A small image denoising model, trained from scratch: norm groupnorm.
Rows from block 10 of a small image denoising model, named by matrix and row number. Rows with one number belong to one channel. Each number is 128 + 24 x the weight over its row's rms, rounded and kept within 0 to 255. All counts start at 0. Numbers have three digits each.
After each channel's rows are labels from the 100 images, of 14848, where the channel reaches its highest value: "responds to" is what is common among them. Only what is clearly more common there than usual is listed. The data: Sentinel-2 satellite tiles (TerraMesh).
# convs0: first 3x3 conv (model.decb.0.0.convs.0.weight, 96x192x3x3, each kernel summed), inputs 0-191
# convs1: second 3x3 conv (model.decb.0.0.convs.1.weight, 96x96x3x3, transposed, each kernel summed), outputs 0-95

convs0.57:110118154159135135154106151128162141125128134124127137152167110125150126105130125138152148148154111143089077159158138129122126129130151142141097125116085153154120105159132123123116103158121113118110122142125136133117123134111144134135067144132155137175130149136108138102119147143140145122109154102090097049096135058089092130137110145102132120094125129113207124099178140139149157109091156130134063146116137110108141103154086101145113152133136137100126149117113138108193153106162148132113159132144128191073111165131127122128117165167138141140091137124148133109118125090130129128
convs1.57:158129125152073122089143175110103144135154138132081116132139106113067137166167127108102118122163116101125083105119151125124119096110120132110110118163158154138131128134098136107069118112126114121182124121143114133079129127139164140129116107121124170112150128146115137174165171130156122146
responds to: clouds

convs0.32:128127128143086101129125133110124122121140110158133113122109157109104132097140160104134137124129126150129128126144116126148114121143123145084127133114111140131134081111132124127150102154125128125107099118130127116123136114135139133133064146127121122158125128144114137066142134137139121126188150130105145127130127148129116147103139115165113130096128043120120123123141169125111142116158122093152054132105125131217114088083122095132098143126137187114088114106115090111115100152086115135072142089146124206133154120093129127128129120106111130157141074080134152092150127145171128154
convs1.32:129128149163142102126115137105154110148145143144154127129080094153143155116112100126190131135118132111098157156125109103132138114082103128139126108101155106120161092183134102113091083148113114122126086173119110177117133143175148095135110138153097113171151103100142149141134134104103116126
responds to: main land cover: crops

convs0.29:121147136151137136167153136105152135122159116128130141148137117114125141111133160155122128143137075136142099128091123124142142133142149128166113132112118106146131123118142135125165125121121124121136129128158142133132145138135129133124142141127130104171150150139148139083105122151145134100166104102149111203106150108149141125126166132124121138143134140118123119138132104132116190164139130190134114090125143130117109185146127167120077164216130112123196102148115101159151172138109128111093100132127154130140078128153127176127102094139138090159122180111130087141094123047109146112
convs1.29:109109117136099147096113077156129120115094110115144136107068103114111096158116145134182117142117088139103120102087130149129125077143163104117140140130114097120150101100118123116093107142149117186127097107173138156133136139120165115144157116104082170122148125162140154146135151117107144123
responds to: main land cover: crops

convs0.6:123117135114123124122196125132087145143133122138141126126129105133108096138143116106132123119100121123096143103110117127108134138140131125107109106157140105138139135137091146129141133072121129108133137170216148139148131113129119124120109122129143154125128133133148133101111133115148130135114110139122113110129148130167138152098121156138115167145131182153145118143139140137118138139162166132139145100091168174128142131131208121129175146089130137149139123150140128000104062158126109123130114132215151142105123122114127126128142087102122155107097137119122134107143111124145106131
convs1.6:122109095153187125116094081117211143146122131140122123121203127111111132119149112116135147102077153121114117137118123121164117146129153145138140151162147131143088113117112135149115142040096115122087106141121118153122119114129140122156138106103156139126096134126132124156130134135153118138
responds to: crops; built area; water

convs0.8:131131108123158129121101115126135146119131133131127123112107131128111127145115146129123113140109140104118055123132103121150130136109106118131128124141110139119102103100109131123105105127105125125100119130152097087125128166099131123141195123132105125184115125148145110096146139193147136097095149122098127132115148134183131132131125159146120119127117122118207133123200158111104183100109103150128104146114106182113124103119121158195134127064119128121176145120119119160096137111085108139141121115108121125102149156157127122128118156197116188143161089135128129155141157098113157151
convs1.8:097132161095083108118161085111118118125151123103125120127161120158133133147151130145161126125099155168121126152114135104146130096105177120153123160125152144152140126166090153134114140133166121118159106074071164094155158157151089162118134131097155131122085112149124123128135168120116115155
responds to: snow or ice; main land cover: snow or ice

convs0.15:127129128136155119140122123120131141134138132141127134121135140125132123126122124119137112117154140106117122163139122126135138124114141139123130122134133152129118125130140119126127108118127136120118113119115113149106132146121130143117091122131142141115128132119123142158145123132128134145090171117173110164138105157139138125113071113107135127101123093112152140146132093156133130143159124146167065110142129124102129130154098082076135160113154194098132187120113127092118139109091065124000142130121112132103164150169127129127117144077077118160134085103117139091092084103130123114
convs1.15:159154169192100057118113123123111108119131144103094129141109078149136107153082126103120159102113148129146144102093111147085129133126128127117138162133108140147105136161148087107101136085132146147166127174087131099092120091112103099111134123136132088129137122107129132141114113113129144135
responds to: crops; main land cover: crops

convs0.24:090147132144143099158116123142153136130154108112130116124133158112125134101127138112135122147128098126095129106133137131120134140132103133126124137119120114134116123125135130132125125134125119150109093119114124093118114071107099132131087135122156125155135137131117128028107117112135119103115138106085146125143131089094133108138155070190136151152132144153125171143130158147158131103126118128160154122118090115109149097117094121152118138114208160102100176140113088059168129120134143133183103121123136113134142082095129094128121108110116108175115175147106133068177112152165125157
convs1.24:123126105107124091104161168094111124128114159138112141091157118139096091134146117129084104161136130104147135124149066141159124182102094151139135130155135116132068123121135145095101110124136106113151118143127097137084103111182137110120102138154112119096133129111091178132158142136155104110
responds to: crops; main land cover: crops; built area

convs0.28:125146151141126152152112145129140140106136159145123125136142129122143107137141168099143153142104128141103076138137131125132141129145169119121126125118121118117133118140150122129155132145118106132126101134159116102115143130124125141125135142132137114148133141141142119132172139123134133081126131133140090185104188140122072157141161112161118119159132152135112138144206110139122116105136132080181134123136116117145139187110122136124045193165121136132112145149124115152114147139117145163183121124142130174146129161155129168128135120091133023151126117132106147168162144110110072155
convs1.28:116126089126096122131129119169164108133130140139124131076020081108123120114115180108161116112124143113132126122119123135123127088115158115143102136135113127123169117116110097142108116148117119143095137098114169136122097143127109103130112107124065129117141104141169129135150161130136093102
responds to: main land cover: crops

convs0.94:123136142133091122128176140127131115135119117114132134122126110148127128121114143122117126116133115125138111153131095132128129143124138139151120115107113095124133103117106130134135130129140137125116137130110163108148142140118128127142064136126126112115125135111104118211143154092109136146136089065146130129178144141118100111172138129095133133109130128116140146118113148186120199054111121180138084112094157108138086137127138057110117129107120137125093138084117132137103121125151145117034166113129163162115104142140128161128121122109158148150086201136134125087158109094133133114
convs1.94:148146157165122128094099094138114138139140121104121152101142104103111105114107142153119113154119110129120133108114155135194154116124072133095131107108160151147133123078109156098143117111126114156145109130153167144105092084136163067102127114114152111173101121149138157144085162130126117132
responds to: crops; main land cover: crops; built area

convs0.58:126119119123129110094158116127099113145124120138134129128126148153122122156124132131130127121125146131106103079125131130141128144130092135127129123167148161153136130152094117125141129130153152117142145123124150157152123115155124121151138133130105163073135109135130142137106137164117135162130122139128117127123109124184134127122149174091164109122126142154106192119117124102122143141110073119134144014128127095123173136121219091139102101154128124181144135120096101085148163178111131101145122139179135110113101134128128144129198152127148106087159129137112129127124168152142078120
convs1.58:143147125148079134150187177108080108136130110160132095122115120163146124124139136172150140144178120141108183132115138153116128156126118112141128141119100122126162161127093113111122133204153161135134135119133128095132087128158111102141122074140107139112154104143108139110130128160103099134
responds to: main land cover: crops

convs0.1:145145141143129151114173153134141148138148148110131133126136113129126150147135113121119119144159120125112102150149111124136130136098136142133111158081105105131122126116133126128137122135130116133102136110128127123140119135113161110152158145114107076133140127123158117097129161183134127133129148136074116145099114113134116103132078153087137113142120111126192100109110098189121094182095092140117101132104126132123121103132126154125075098218128098136122118117119126163155193109111129100153143141064156142069104129122127136129120208172138154135141114100173126132143150176120144104
convs1.1:139112146147126141103128164100128131103091143121098123144095116169129121120085142141132148132148161113165103111133160136114114106130144141120144172151150088098153105122105087193091125090173156124130149099166130123174139152115134138153128151133153120138139117094146109138154189125131169153
responds to: bare ground; snow or ice

convs0.7:131108134133120156162132123135144095117103114109133115128150107139124101148128128113148113127119151141090102129138132123123130096111096144148145130139119114139131132145110119127111138136131145117127101142150122117139125172134097135127109130128086130143133146120145135142132141164140137113140166072080080153177158130156145128101111146122100072129123150088148127142214088117170162165157107086127142181129099154100139159127141076099095103176116075113136112084118156133110158097151166120107128103123117138065141110144128181129137129139094150132148111089076081158134131152144141147
convs1.7:112129134151170082116085112126139085121135130108117108097110063142166113147152129147166117148122130162150117058154113123099089143090118114115112146121127122116140126111105095144144118100117168127106106151131147116167147157104124106164146117126132049141146144148134105117121151130114135131
responds to: snow or ice; main land cover: snow or ice

convs0.85:104157140139150157098117121147111129107133128139129136140141133139148137128133086152128140112139106122115125116121142126148131121140098128139083110124127087108132112111109126126128137164119118135100130116098134092134137179126130139114121138118117121180139124125120100208131111114106145095137121137110128125131101090171174127100069096041124122126128110139127126104090115139171109158128121125127120171144156119097171082103117211168115144082121105140077080110173116160125123133169127141101097122123138120143130153097128146128114095123192110086120115115100106092143122112155118110
convs1.85:087140110127152121070164106128120107084127099151157147133067131151139120103146137112111108119152121092141114141135133125082094115137114163120124146175104123144161114106146133079128107173132117110139106116134125104159183125087102139096127152132133110091106114159143125131159097110127144172
responds to: trees; clouds

convs0.91:169144131131145142139129137119157097138116132137129126138111133099120116128105126130127130151160155141156118129162139124108129141109166151135166149123130133151127143135126122124139127139141148136127135126136122134138112107137152141124100142126164114179137119134134147085124137128134131147141108170227184153199105179107173092124157119131109140105131090112155109116106113119134138114082073115136157142126161081111165120090129130147130141096134148130128128075137151115123115148180089168110152135136121196164117075113128100128131091076152077142078130148112129131116115152143104102
convs1.91:090137130108161142160130088148148095103165105113181135111076139133153117125149120152149120119113106145138129133134125134128161168135135111144115116150146123133115087165147151075153093131146148106100088151119116126151072145102095150074105143123087138110117132168125144131108104151123167141
responds to: flooded vegetation

convs0.27:133131120137079156149126123117101096116132091064127103086119113140143136114124142144149127150102064138124116098124130127133123110130114137144105138133113137135135113132104137127134144131144119139115143134112132153126147107129108135111054127129114112102143118123133105059126130149136111133112112102155112114125123145138138133094096098159126152138126138126141078136146114161149079132124127235122073111158135118067136179104123157078102139125121149124194140139130150144135114128094127132122091102138170114126104140094129107128088133097158119122115198153133106154152105165133137110
convs1.27:148088124136121108130130126125131124153125147129116155109097107126118105160108158149162161139130074137102140097094118221162146122112141116085189129125124116175148137126118145130104121109119093200109102147159082139114118128116115126117145103133120160151133129129141135123139138127160098135
responds to: crops; main land cover: crops; built area

convs0.79:133125128120105157126121126127151119130129140148126123136139155113133116117126111102103130146126141119126123142124122126105133124102127159129140141131140124129115134134137123127127132109106111152127143148102125156130142130119147147140174136130138135178130095137138145101113125119134139152128149124098079106153129138115155121153075164187136104140129000097113126163114124080122118099114106107104114058120117127120124103118145089098138139129141121136140097107123089071106096148144136117135135112117114157132187018147127129128144139165130180116141126108149113162141115106136091093
convs1.79:115153201166129079108147099058138141135170118129150116119073130160156123126069099144153154164099132161154181148092091112118114156143138123155106130113113110121126106149135117139129120125148144127131124121103113132117119126153122120145151115145103122088157163124130160151131116119121120153
responds to: water; flooded vegetation; main land cover: flooded vegetation

convs0.22:135097122122123125129142118119160182124124129134132135125118146110122153169161141094107106131168137123120124160123127130145141114124136109116125107141113101134122161154087143134122132175131130118145143132150144145128156168148134140120100150135146157144140116131112107139173142147109154103133119165111103105140156096126156188171136147110133120148134101123123105125173137098199140122108104145155136159155172083145086134107121136140103140114173126130136093106122158094144128111121115128132172152119187143023167164141128126128145120089126075136167136159145123139139164162144105181
convs1.22:130131096122128125121154169125106153111115139144120104115099099116098130143183133128121128162128147104115078107144102118110120159072125148122094143189081118114148137100090110157113118126155108141116150112138112118131168156072143115153133114146094083156111106168119139109162139122105092147
responds to: snow or ice; main land cover: snow or ice

convs0.5:140116126131130175124158129134109121143126134136133127124131129115128145108121087084119112117140107128175228145090113126105117138115101123139102149138136145145121122149127130132146137136148135135153117124129140109137128136144174127090058133112127124176142124150108128115154127086099140153120130137124133168142154113088117131134134094144147153148126137144122120121132132120120116117130144140125117000110150113130160125096166131108106191165130128124120115162185151050122138103139138090118124135149135138124126086112128137128107125106141111133118129114133126115132144121110129147
convs1.5:113139163104100112147140177137070129115126119164119103077093113162101139150107121144178146131156148167135157116134161120104117091120149093109142126098123096142174104119139142105132128194147125117182129110122117122116123156117100118125118135136179126126149102153118145123163129129118126170
responds to: water; main land cover: water

convs0.53:117114118114131117118120121112155120112111116114130135134123095125101125137146144133121124121127115121113120159147131128126133078138141129111108089082132120115138147124168130126122125136151123124149155133116120118124147140118120134093084116123119113112132131127159114051137140123122136124173138173133167103121136093108137119140129084111146120074134124119162121110133127134087141115116101099123166163158083149099126146191114166126165087116085081129065124125143069158098099106139085084146110120057108106105098110097128125128144169131134148139162106175148123141107122126117139037
convs1.53:104159109128140134151129105145137166134100152143130115120205163130082107116084126117087120132125158145151075095120180146132114141131130115111131150124146149139057178108134130128159137118133137093098175118162124112123111129128108132137121116103145121127111124136087119123167139114166151155
responds to: snow or ice; main land cover: snow or ice

convs0.70:154155161137111099127140167152134164140138175129120144153169156150120102113127112116128162137121148127103176116136136130127131149125122159108118142127107151129131121122161127127127150111128131122131140116115118142128122153174162157142156127120150110139168143155114150152142153113113134136165145157123106151117109107130144084124144118112132171111120100115103172136099112126113128084106133129118156106096166116083093124153149132099058115161171184107111118105110158125161115122124122145120120161106181128104165145146128121129152190086164121086133165144186173137098143133154198164
convs1.70:132088104141091120115124165091083101169153105123100130136176134117087119110130073108089191127150117093097115137100127098120145104122130146147120121111114123098133124113128116190105167111144155099146126101126128144142113123121108121133142142108103116164160140109074111127137134134125174120
responds to: snow or ice; main land cover: snow or ice

convs0.3:110126159128149126124085127144157130110124139128121136132125108129118119144133108148130151133120138130119033156165115129121135109137156113129157132125119115127112120115133138124127135124122143127137154151154122125136129141096090137140145129122155118158145139111125117114113136169137136105098120133106129098121171098169139162121121227158092128171133114131184095149141078142119109088133120090101124180130101068106134152107106098123169152098140156115112162142143111172110148132124096110113139144124164167115157089160128154128120131144117190177169103151172124139141159131086135147
convs1.3:143153127134153092153150143145108164129119134159123110098116112125089176162135102137174182121105165157139156159095153133111114109125173195157118152138104109124142130144168135152154137165154142121141116128118102138123125130103104131120165129152168128122152134145099109168161131135106158166
responds to: snow or ice; main land cover: snow or ice

convs0.46:114131157145133143142115143165118093117119146122134125149133106129139126146144111139141128118120116135148162123136132128110128117147114125161106107140118132115126139142161119130155133117155144131151157166108147148155138130158117115133131122116130125151145143124143111130168134130109115137095090101092188098199137175123114132102114147086117083171134163120118122163167132121148187141123155149118164170114128129151146109194126125124193106181120097121152140139144084122082114125135082164131149085131158152126157165135129085128128138088166101104139144105112069108163131084129182156
convs1.46:110147114158160118150090098165156141132119115122146117108181187138142104172073132116104112143135119136129086091126148134128128165162116116108114129064127117133059132136143139079141115121150110160129111170145120122140123151149130139131129108083149156110123127136152094133114123169135124130
responds to: snow or ice; main land cover: snow or ice

convs0.0:126147126136141130160136127132139144133107133144129129117132132103131125106144151163149129126125154126152119072150128131146113173121113135135131146118135127115152135129152125135136130119131129129122131142047138089149122125127141136162109131129109125112124111133144147199098131137099139068159106179129104111079124141101081134111115206193128155095125202112120148121118157142079099120124161143155132119169143100131141124114145159138114090134107136112116119125099069199149121195170106131147085131097117140137125113164129120129092132123142139128105126127126140114102140092115101155
convs1.0:124142097142154103120092138080163131158155154104106136135106160157105116131105147086124174115122117157117152122095095146143106100109128135141123115121150167152120073110094150146114143132140144108093097106166139100131113100161125141101118103091132126137125104118084198132132131173142127111
responds to: built area; crops; main land cover: crops; main land cover: built area

convs0.62:041123128111084128133130113136143105116128135122129113123126157108118122132141086130121118148080105147108105109092127129136129150126159138132134127150129134129113124136107124128122139149136123140136159122128141152145131178088117116112115121123160142128140101132126135130093132135131142124102129137141098125154084120110173127078090168144126131107130105173115090122107155138149086117118109135120058117118151099090139128129120115134128144124173088127077098069101132175188156116181134098064092110114141155149115105105128150127115126156134125065131191115109114086176125134138115117
convs1.62:157176178147114108195125124109079159135161130142143101095104119158143129151139124158097101162135113131163130106119098101125122166113101143111109104111110107134135082118120172099150131096124119120130118178165063105137149094155125117137139147123105125125113119118131162142138123150149146134
responds to: snow or ice; main land cover: snow or ice

convs0.66:168153145152155134121123140118098154140150134120122133156129152114135118085141143098113118121164127125121143113091123128140133139121139107126134132113117105111139123111149123127110126136119112133135134129098146108165118137126134114101142167118136127186144115174128129194122120131130149147117122151140151117067150153127120116144118102101133142139140136142135148149170064167177121073109094109138135131116102167090120133119158133170186160094159150132144163077159131159170109170161103136124081117182151136128100148142127067128128083072178113144107131121155100114089102111114142115
convs1.66:140163155171058089060137109129118093129167131115118122157139150130103113111116126130121126090155149109111118121136114133139121108119126127139078116160128153124124141172142157098108163129134099130163136100125133134111105092136125158096146172115107095108137120147160100090095133170160134127
responds to: clouds; main land cover: clouds

convs0.59:120105145127101134126167159121108115130140107107130150127119140105142138137138116138115133154091124142063139117102113127124133119128154111145141099105092090139137140139142136130128092112126134119116162141130121134139147125140114145101085117125134124103143124130110137014118138162122126128122130170130133109115115118118148131110106102115129156120129163167146125129150123087145090181094126106115184109155188115093150157132175170104123105175124078123121109113097135111172139137120147103183062127131080127122140120134128131128118116114121107102115127161105082139136193088157134105
convs1.59:152139114092102102118156118124159151145140141125140154123130122160104108194141157104122175134155118115123136120164101173144127185138156139149125121131098108122102134116109113135130175079122111182125180132163146108099129109128154109121109113111126171076143132129105155115144104132163133104
responds to: crops; main land cover: crops

convs0.41:115125137111098119117115117120128122128118138122134125131129124129115120116145124112122123134106167146077132154114116127108111107120139174110136137137111117109110151116135119125122117165118113093120133090126103143113134120128164136146105135129117140153142130132144149101164135153145144120123122153129139098219126181135097136092118094143118124135126134145129120124151087107122156172088137105113098131163130140112114099135093124019139131143091057125091099108134114080083102188112122138141124161076133227111146147134128126128137114121130115154142117172134137092109134138148091133
convs1.41:155170145183135092143096086094141151112169138115186134109085125169155096127087126120123151164140094151127154085118112139137108128134120148138142116082136104122098129148147092092147124110130128112109165174116100107128125115150106106144144102128153098107122136116133144128096110087137148115
responds to: main land cover: crops