From a checkpoint of a small image denoising model: norm groupnorm.
Rows from block 9 of a small image denoising model, named by matrix and row number. Rows with one number belong to one channel. Each number is 128 + 32 x the weight over its row's rms, rounded and kept within 0 to 255. All counts start at 0. Numbers have three digits each. After the name is the row's rms in percent of the matrix's.
Before each channel's rows are labels from the 100 images, of 14848, where the channel reaches its highest value: "colour at peak" is the nearest of a few named colours to the mean colour under the peak; "strongest on" is what is common among them. Only what is clearly more common there than usual is listed. The data: Sentinel-2 satellite tiles (TerraMesh). In brackets: how many of the 100.
# convs0: first 3x3 conv (model.mid.2.convs.0.weight, 192x192x3x3, each kernel summed), inputs 0-63
# convs1: second 3x3 conv (model.mid.2.convs.1.weight, 192x192x3x3, transposed, each kernel summed), outputs 0-63

colour at peak: black (46)
strongest on: flooded vegetation (32)
convs0.174 141:144117051130151171166096151108093116169139117170126095093114116182210088109141120191123094095139188145102157159148189111140135142180116141105123092129137120133081165095150145133124112104208139
convs1.174 105:129137205163133158114168162165117088089083098150128101108168112098111128154123173120156139152115111169105151184138093069099146129094126131100183136080140141127137123121068104157122145114161148

colour at peak: black (49)
strongest on: clouds (95); main land cover: trees (56)
convs0.130 086:119173125167120094139111246163157136091164119120079142104090110145213127101170104083111104111115195102096116178140129139185072104083106108132138130125120134211203138126136067120071132126144097
convs1.130 051:113138176159123150165175082163161184131143138098137152139195135155162148179198154141110106122082173093159151131145102168098175152142144143111158162187169155127162104151135108172126096086125110

colour at peak: pink (26)
strongest on: snow or ice (88); main land cover: snow or ice (69)
convs0.146 070:118173174123119084089112120106099136075142103107096159110138145100112162082122101084125102155119119131121103113095112139147111117120093126152119111120103124080148118133108062119184119117088092
convs1.146 056:114175101117093124103124172111129185197109092087148161139118132139157136146153143114111222176108086158076129114119134084092103135121160128089144123074130148107131110120140074132151145158079165

colour at peak: black (68)
strongest on: main land cover: water (45); clouds (44)
convs0.74 091:105148171122131108144085059129188121162064131138109141148181109077127126141126158198126132102152102167145053135099171194118113146125123121111120121114086134103169178140057144122145151126119117
convs1.74 060:093083158130115141163157178131108166116114080099164159103105111115131097104154162118134159118125190127080121145145116101141177066077179123117180158158109126086190108167134141108151134097085106

colour at peak: black (87)
strongest on: water (67); main land cover: water (37)
convs0.73 087:074144203122138111164101095110215080142101087121130113165152120136189089159151117171118106108104070142140126117143147174167090147129117093107161103066125139125143192143121111131145133060119156
convs1.73 053:078145076117095116162196144130101120106083107135175161153198111196130131169147199090164155145124180086223152181157087097107172095128160121137152148124148159117205138156167107120101091105165179

colour at peak: black (51)
strongest on: water (66); clouds (62); main land cover: water (33)
convs0.140 080:117136145119124140186107175140136108062144081101216039095097158157176106110090087103136115136087195136108134148139125091126104145106133114135146148147133138144127152137139082131158106058128122
convs1.140 035:154146135182086083158169158103141167105144098085115104143142132153102161126178176052111136129139182088118155127177095156119106157128170168161175150175193129128154063137166128131115107059139092

colour at peak: brown (62)
strongest on: built area (82); crops (74); main land cover: built area (39)
convs0.56 108:169223163134134147120187127134158107115143071134121105088115100098141129114143168129145123130138125116161155155126140084151099103154164141133144125113132123181085145141197173103144074104138142
convs1.56 100:102120106122113082098117151105119103106080147081081126125165149148120096238187118122131185069094133061110089091131078147147107169120164111112174148127190104148101103132062137102113135128132089

colour at peak: pink (25)
strongest on: snow or ice (54); main land cover: snow or ice (48)
convs0.105 089:140052209094128127126113099101069114178127070094207099141073096159063116103137089124119167116180181140075109127146163112112147145157128137158104193164122135107096138118128166104117085175121147
convs1.105 091:107140123150127137120144145127142047073114194165089118151183107118158111177171155150115181148111117101183128147129107150096086131120133118080165143059106116198192197132195058066102126125110104

colour at peak: white (28)
strongest on: snow or ice (66); main land cover: snow or ice (53)
convs0.7 081:113147132135164140077151103069126130083140159105114118076115141146143157090193170132133127131117134147114110146083084165125084155138140107132096069166117124110178096132113146116107135082185196
convs1.7 066:138097120178100180108105192133128083109068106143101143169037132146104180139141123079182124154122124119066185125162123045151095167149146151117197080080168187137065047113125146189174108090122075

colour at peak: black (44)
strongest on: clouds (75); main land cover: trees (61)
convs0.100 104:130161099138112175147152097155136174089119178146136093120136085124088099129158089128115160101197117139113127085078127097151120137117124133140115156139121112171117115117176108120125102093126091
convs1.100 039:108150135154125096207159114175096122136166172126134131106104096124162137192141103129148142136120088132067142123106151086157189177157149133125150110087132217101130082105145099132063172106115130

colour at peak: orange (27)
strongest on: main land cover: rangeland (53)
convs0.76 097:098113163124148096130114112123113132030092130149113119133179168082120111140151141145131127102071114183131103108120144113125092109120127167144125049075152125084188181155107152124114100104100129
convs1.76 084:167070000100074119055105191111144142201105078094123139152108098108111156147103148097220134120144108128114127118067065128113133170116114128142180131080113114110118150116125119159170125159097157

colour at peak: black (53)
strongest on: water (70); flooded vegetation (55); main land cover: flooded vegetation (25)
convs0.103 137:119172096116158222120080171111115099140161080125139108167071089117149112138101167116131144131114109133149121185125144171135122089058126154116145076140150130145149103126080056103106130111150101
convs1.103 055:119051109153120129103197087082073112112138121102117115097147075149108113128188097133159114112152103106142140194104142126119120141132164085118155096125089161160120168084053098127112086093175157

colour at peak: brown (66)
strongest on: built area (69); crops (69); main land cover: crops (41)
convs0.30 074:114172054106117134124140138140150099127096148127120101043162128093127181156108129102117149115104102123108089153079117114112107164080138129116109110137121131175158118146105093120122118131192116
convs1.30 072:081099166121162142139165095130133105125116146134125099170125084117188092170088163157133109122111123101134193115124175148137099142161079153136090147150113191102115120138109137130166149169154111

colour at peak: black (51)
strongest on: main land cover: trees (53); clouds (37)
convs0.98 098:107117130094150199154084145155231129125081126087167116146102117072110150155179080117131143124189097118121086137112120125159123068078121120152148129117137120179112135125137046114122097087143129
convs1.98 031:126128141163148113106186172138059105180133146098114185150177145178217105070134080120151109180128156158108150098100100123152107123152169121110162077129151127081125162198160138135154146118067097

colour at peak: black (38)
strongest on: main land cover: water (29)
convs0.31 086:104136033130108136174083083114131087116082165111193057174100174109218120165088077189126135119122137122158135152103096113130115107110113102128132087116112114245109158142099063112144157111138116
convs1.31 081:126083193117111121177165144203132201117120104092056149166152160158148134127186132088152188096134170091190118124138123115159154150161101200138127155173156142113162144128113135124133138148129203

colour at peak: grey (62)
strongest on: snow or ice (82); main land cover: snow or ice (78)
convs0.136 125:109102143148109136086109089055104133133103120102189158255041122080145138123126115092122142129130151122086128128142131146090154142102135135143145139145129129191134137118101112088131164149112130
convs1.136 161:150108165119148114110176112096130102116135195196145084115141120126119085166121130065115132126144101135101071134116149111102117187112139136139163143168073132133133109083092122097094113178089122

colour at peak: white (69)
strongest on: snow or ice (85); main land cover: snow or ice (85)
convs0.170 093:143135090086136126101126175109094095119135147060182109130133087127153171137114140108119098084149087138146111169108167075115131141126133128152137130122134133182093109114073103139098137158170151
convs1.170 068:138112103170119158119163190088137117124151128160169156142139117156145109124040080044184096089156161158031171153167119117171117189136178141153149157143154167084082064092161149152212137078055129

colour at peak: white (32); pink (26)
strongest on: clouds (99); trees (88); main land cover: trees (47); main land cover: clouds (29)
convs0.139 089:129161104132109111143143188161159116086108084125181089083175118136188135100135130156138071134162077179105138078138099191123179110136138127140118133101097147122111144142101212162190135140163170
convs1.139 054:195123122120131026148236142112122100090104137141130141148156124200120115138198078121114157123105097125122169138134083100122110135177167111146118164118121090139127085133096071144139112090179168

colour at peak: black (62)
strongest on: water (71); main land cover: water (34)
convs0.61 092:133148133064140129136091174127221142143150079113158175146097101123101249124133145138134155116122097088134067145169104142130119101139152173132125111070122128130093133132159090136145099118147138
convs1.61 067:081075143162135116115158215162064106159114139100134138133166150152179080094153141101120121149115155153109107165119049171155101085109148130113182148135184099095168137116195138097125043132060146

colour at peak: pink (26)
strongest on: bare ground (68); main land cover: bare ground (37)
convs0.32 108:115037086115138121122113106123104116220128150111153057113073146109077088121116126135135155135176150120082101152101127094124183139180124113114120160149117129101112196113056147121137175148091144
convs1.32 118:127183095127158138102186134105134108072080150205131109182191105094118113145135095133102146135097164119155055124113169135092127081111150093107060091095133125164172148133219078093124202130149128

colour at peak: white (28); pink (28)
strongest on: snow or ice (68); main land cover: snow or ice (51)
convs0.158 125:108144146126148110053120102153167167114116145138182194124073185141127115148102157088126109147098129107152123128100163127170106142136118155142124145082118122095160134147119136086168118082109138
convs1.158 117:137177062146145123139129148071106153164111078153186117203146134125138139168140088108130099121240127178115142115132135150110112189141114137132104114179115116156119174109099157147096097172152141

colour at peak: grey (68)
strongest on: snow or ice (85); main land cover: snow or ice (73)
convs0.77 103:159119143072130204107114152110116104100109173139141109114147180125090081123109066125126172114135178141093027120128086140137111143132146121140122132168135138163102157131144076102178104165159140
convs1.77 086:160140078156136088146109101113158140154167096123151123129091175122109159114146127177190131103108115173149163187100092099125151076106073152094136100172157164070135114089016175134160130089138169

colour at peak: black (47)
strongest on: water (73); flooded vegetation (40)
convs0.102 139:131122105121151192163073207157144172117156096120142068134140067126227063126114156198135124125141123103079133132146127084140099132147124105121133121111136124092095189132095075108105098081197101
convs1.102 115:158185151164082093164128114079118110173120101136096114077138156153133196114159143123101146131130125154085161126104099173092159177185102160124105131150128133217102094151113102125098139059147181

colour at peak: black (73)
strongest on: main land cover: trees (60); clouds (40)
convs0.35 077:120187058069155155157108129106173147119084135082169092077161131112131223161100057171130167083149101136122086116092099096121156147150141146138129068164155127187129098140147101128178100079112140
convs1.35 033:091081159146102142184169158141118154192139073076082175084121174134174094094148088085154086179137151154125157140145143105127091111111117164105130182142145122059151162098165126114187104137135157

colour at peak: black (43)
strongest on: clouds (48); main land cover: trees (41)
convs0.47 087:123145072110139192193082112148094098090091148101117135083149079088082223157174091153132157137175102164103166086070034140144140141157130103136113118107122127184167038134159086139193153091074116
convs1.47 052:108047116100090163190106142114185173172173078171139139106103189097163115110106136154121136184186155113124190142125140113108155148100080150113107130125129137083075197123130117099088134137128169

colour at peak: black (43)
strongest on: main land cover: water (46)
convs0.166 099:142163190120168104159167151102109133163135118151105228130163108095166074173118133128123148117101127103080106137100178145120103176136130129120114112108098126115146187106118086122123112193122146
convs1.166 131:127133109105106147132081085179133170082113142093163141120158169125097134126155067142156153098105111143147161170120128129129111130080152159144190166161150159136146076145078185105131147138067184

colour at peak: black (55)
strongest on: clouds (96); main land cover: trees (56)
convs0.14 106:153162125159154176099113131132188123129132136104170084089146116144077172153169117102120104150107136145129127127126146117166147083092146129116167054094126116142141128124169161125071091073142139
convs1.14 098:128103138059117212142120096045112162130135149121122125155137174128126107197169095121190135124106081064176123133100182108102187097106129119098139142076139217140105118114109052064152134131125144

colour at peak: orange (39)
strongest on: bare ground (63); main land cover: bare ground (40)
convs0.109 110:141172047124154183106126110179049126109144104111132068116131129136151121164141148137128155108190145147145171101109133077158133158135127088155127138155121128153088105118121167108118160149167132
convs1.109 103:091114119089119075170170172105149083119093148125127080146122103104135112203148136162105131163083157094129095186099085099145154126139128125138153132096126125139150151077156082087113171136129128

colour at peak: white (31)
strongest on: snow or ice (72); main land cover: snow or ice (60)
convs0.42 094:138111096145136156105111095123191126174098177129173101097178153099218133089108099153123143138133164128120097168175160163139184055205104155113116130124129129098128137120103138110109084100124147
convs1.42 099:103141125149132088100160153191087127081082166154133090123165165125178085136176134147069142130127134138145149119161106110163071175120126146101117087107093144158161166180105107135082161186174135

colour at peak: black (82)
strongest on: water (77); main land cover: water (56)
convs0.145 078:116098181108105123148115135133205077129134127114115167107167125128105113076096148096127122157036148135116151089160094176127108085094146113145122101120139136135157086140140157100136095099143100
convs1.145 071:107119067115110123089113197098120129150093098100164149155059105131172145163110178122234132103107127150120101163127088177104094176145132145082158139091112145140133175115144100139194139134106133

colour at peak: brown (62)
strongest on: crops (70); main land cover: crops (48)
convs0.157 089:119147137157112145163166101138132114092144141081072146058216119196158126029094140133125112128094189141135077068148093150137101139115118140120108089107130128111190077133125113137117161124117130
convs1.157 109:157178078094094127098104160048150121118101085102174137131168164132086166222186159122162119163109100106103142142112070178144127127163143105130112132061123177150125070048161055104166152124115185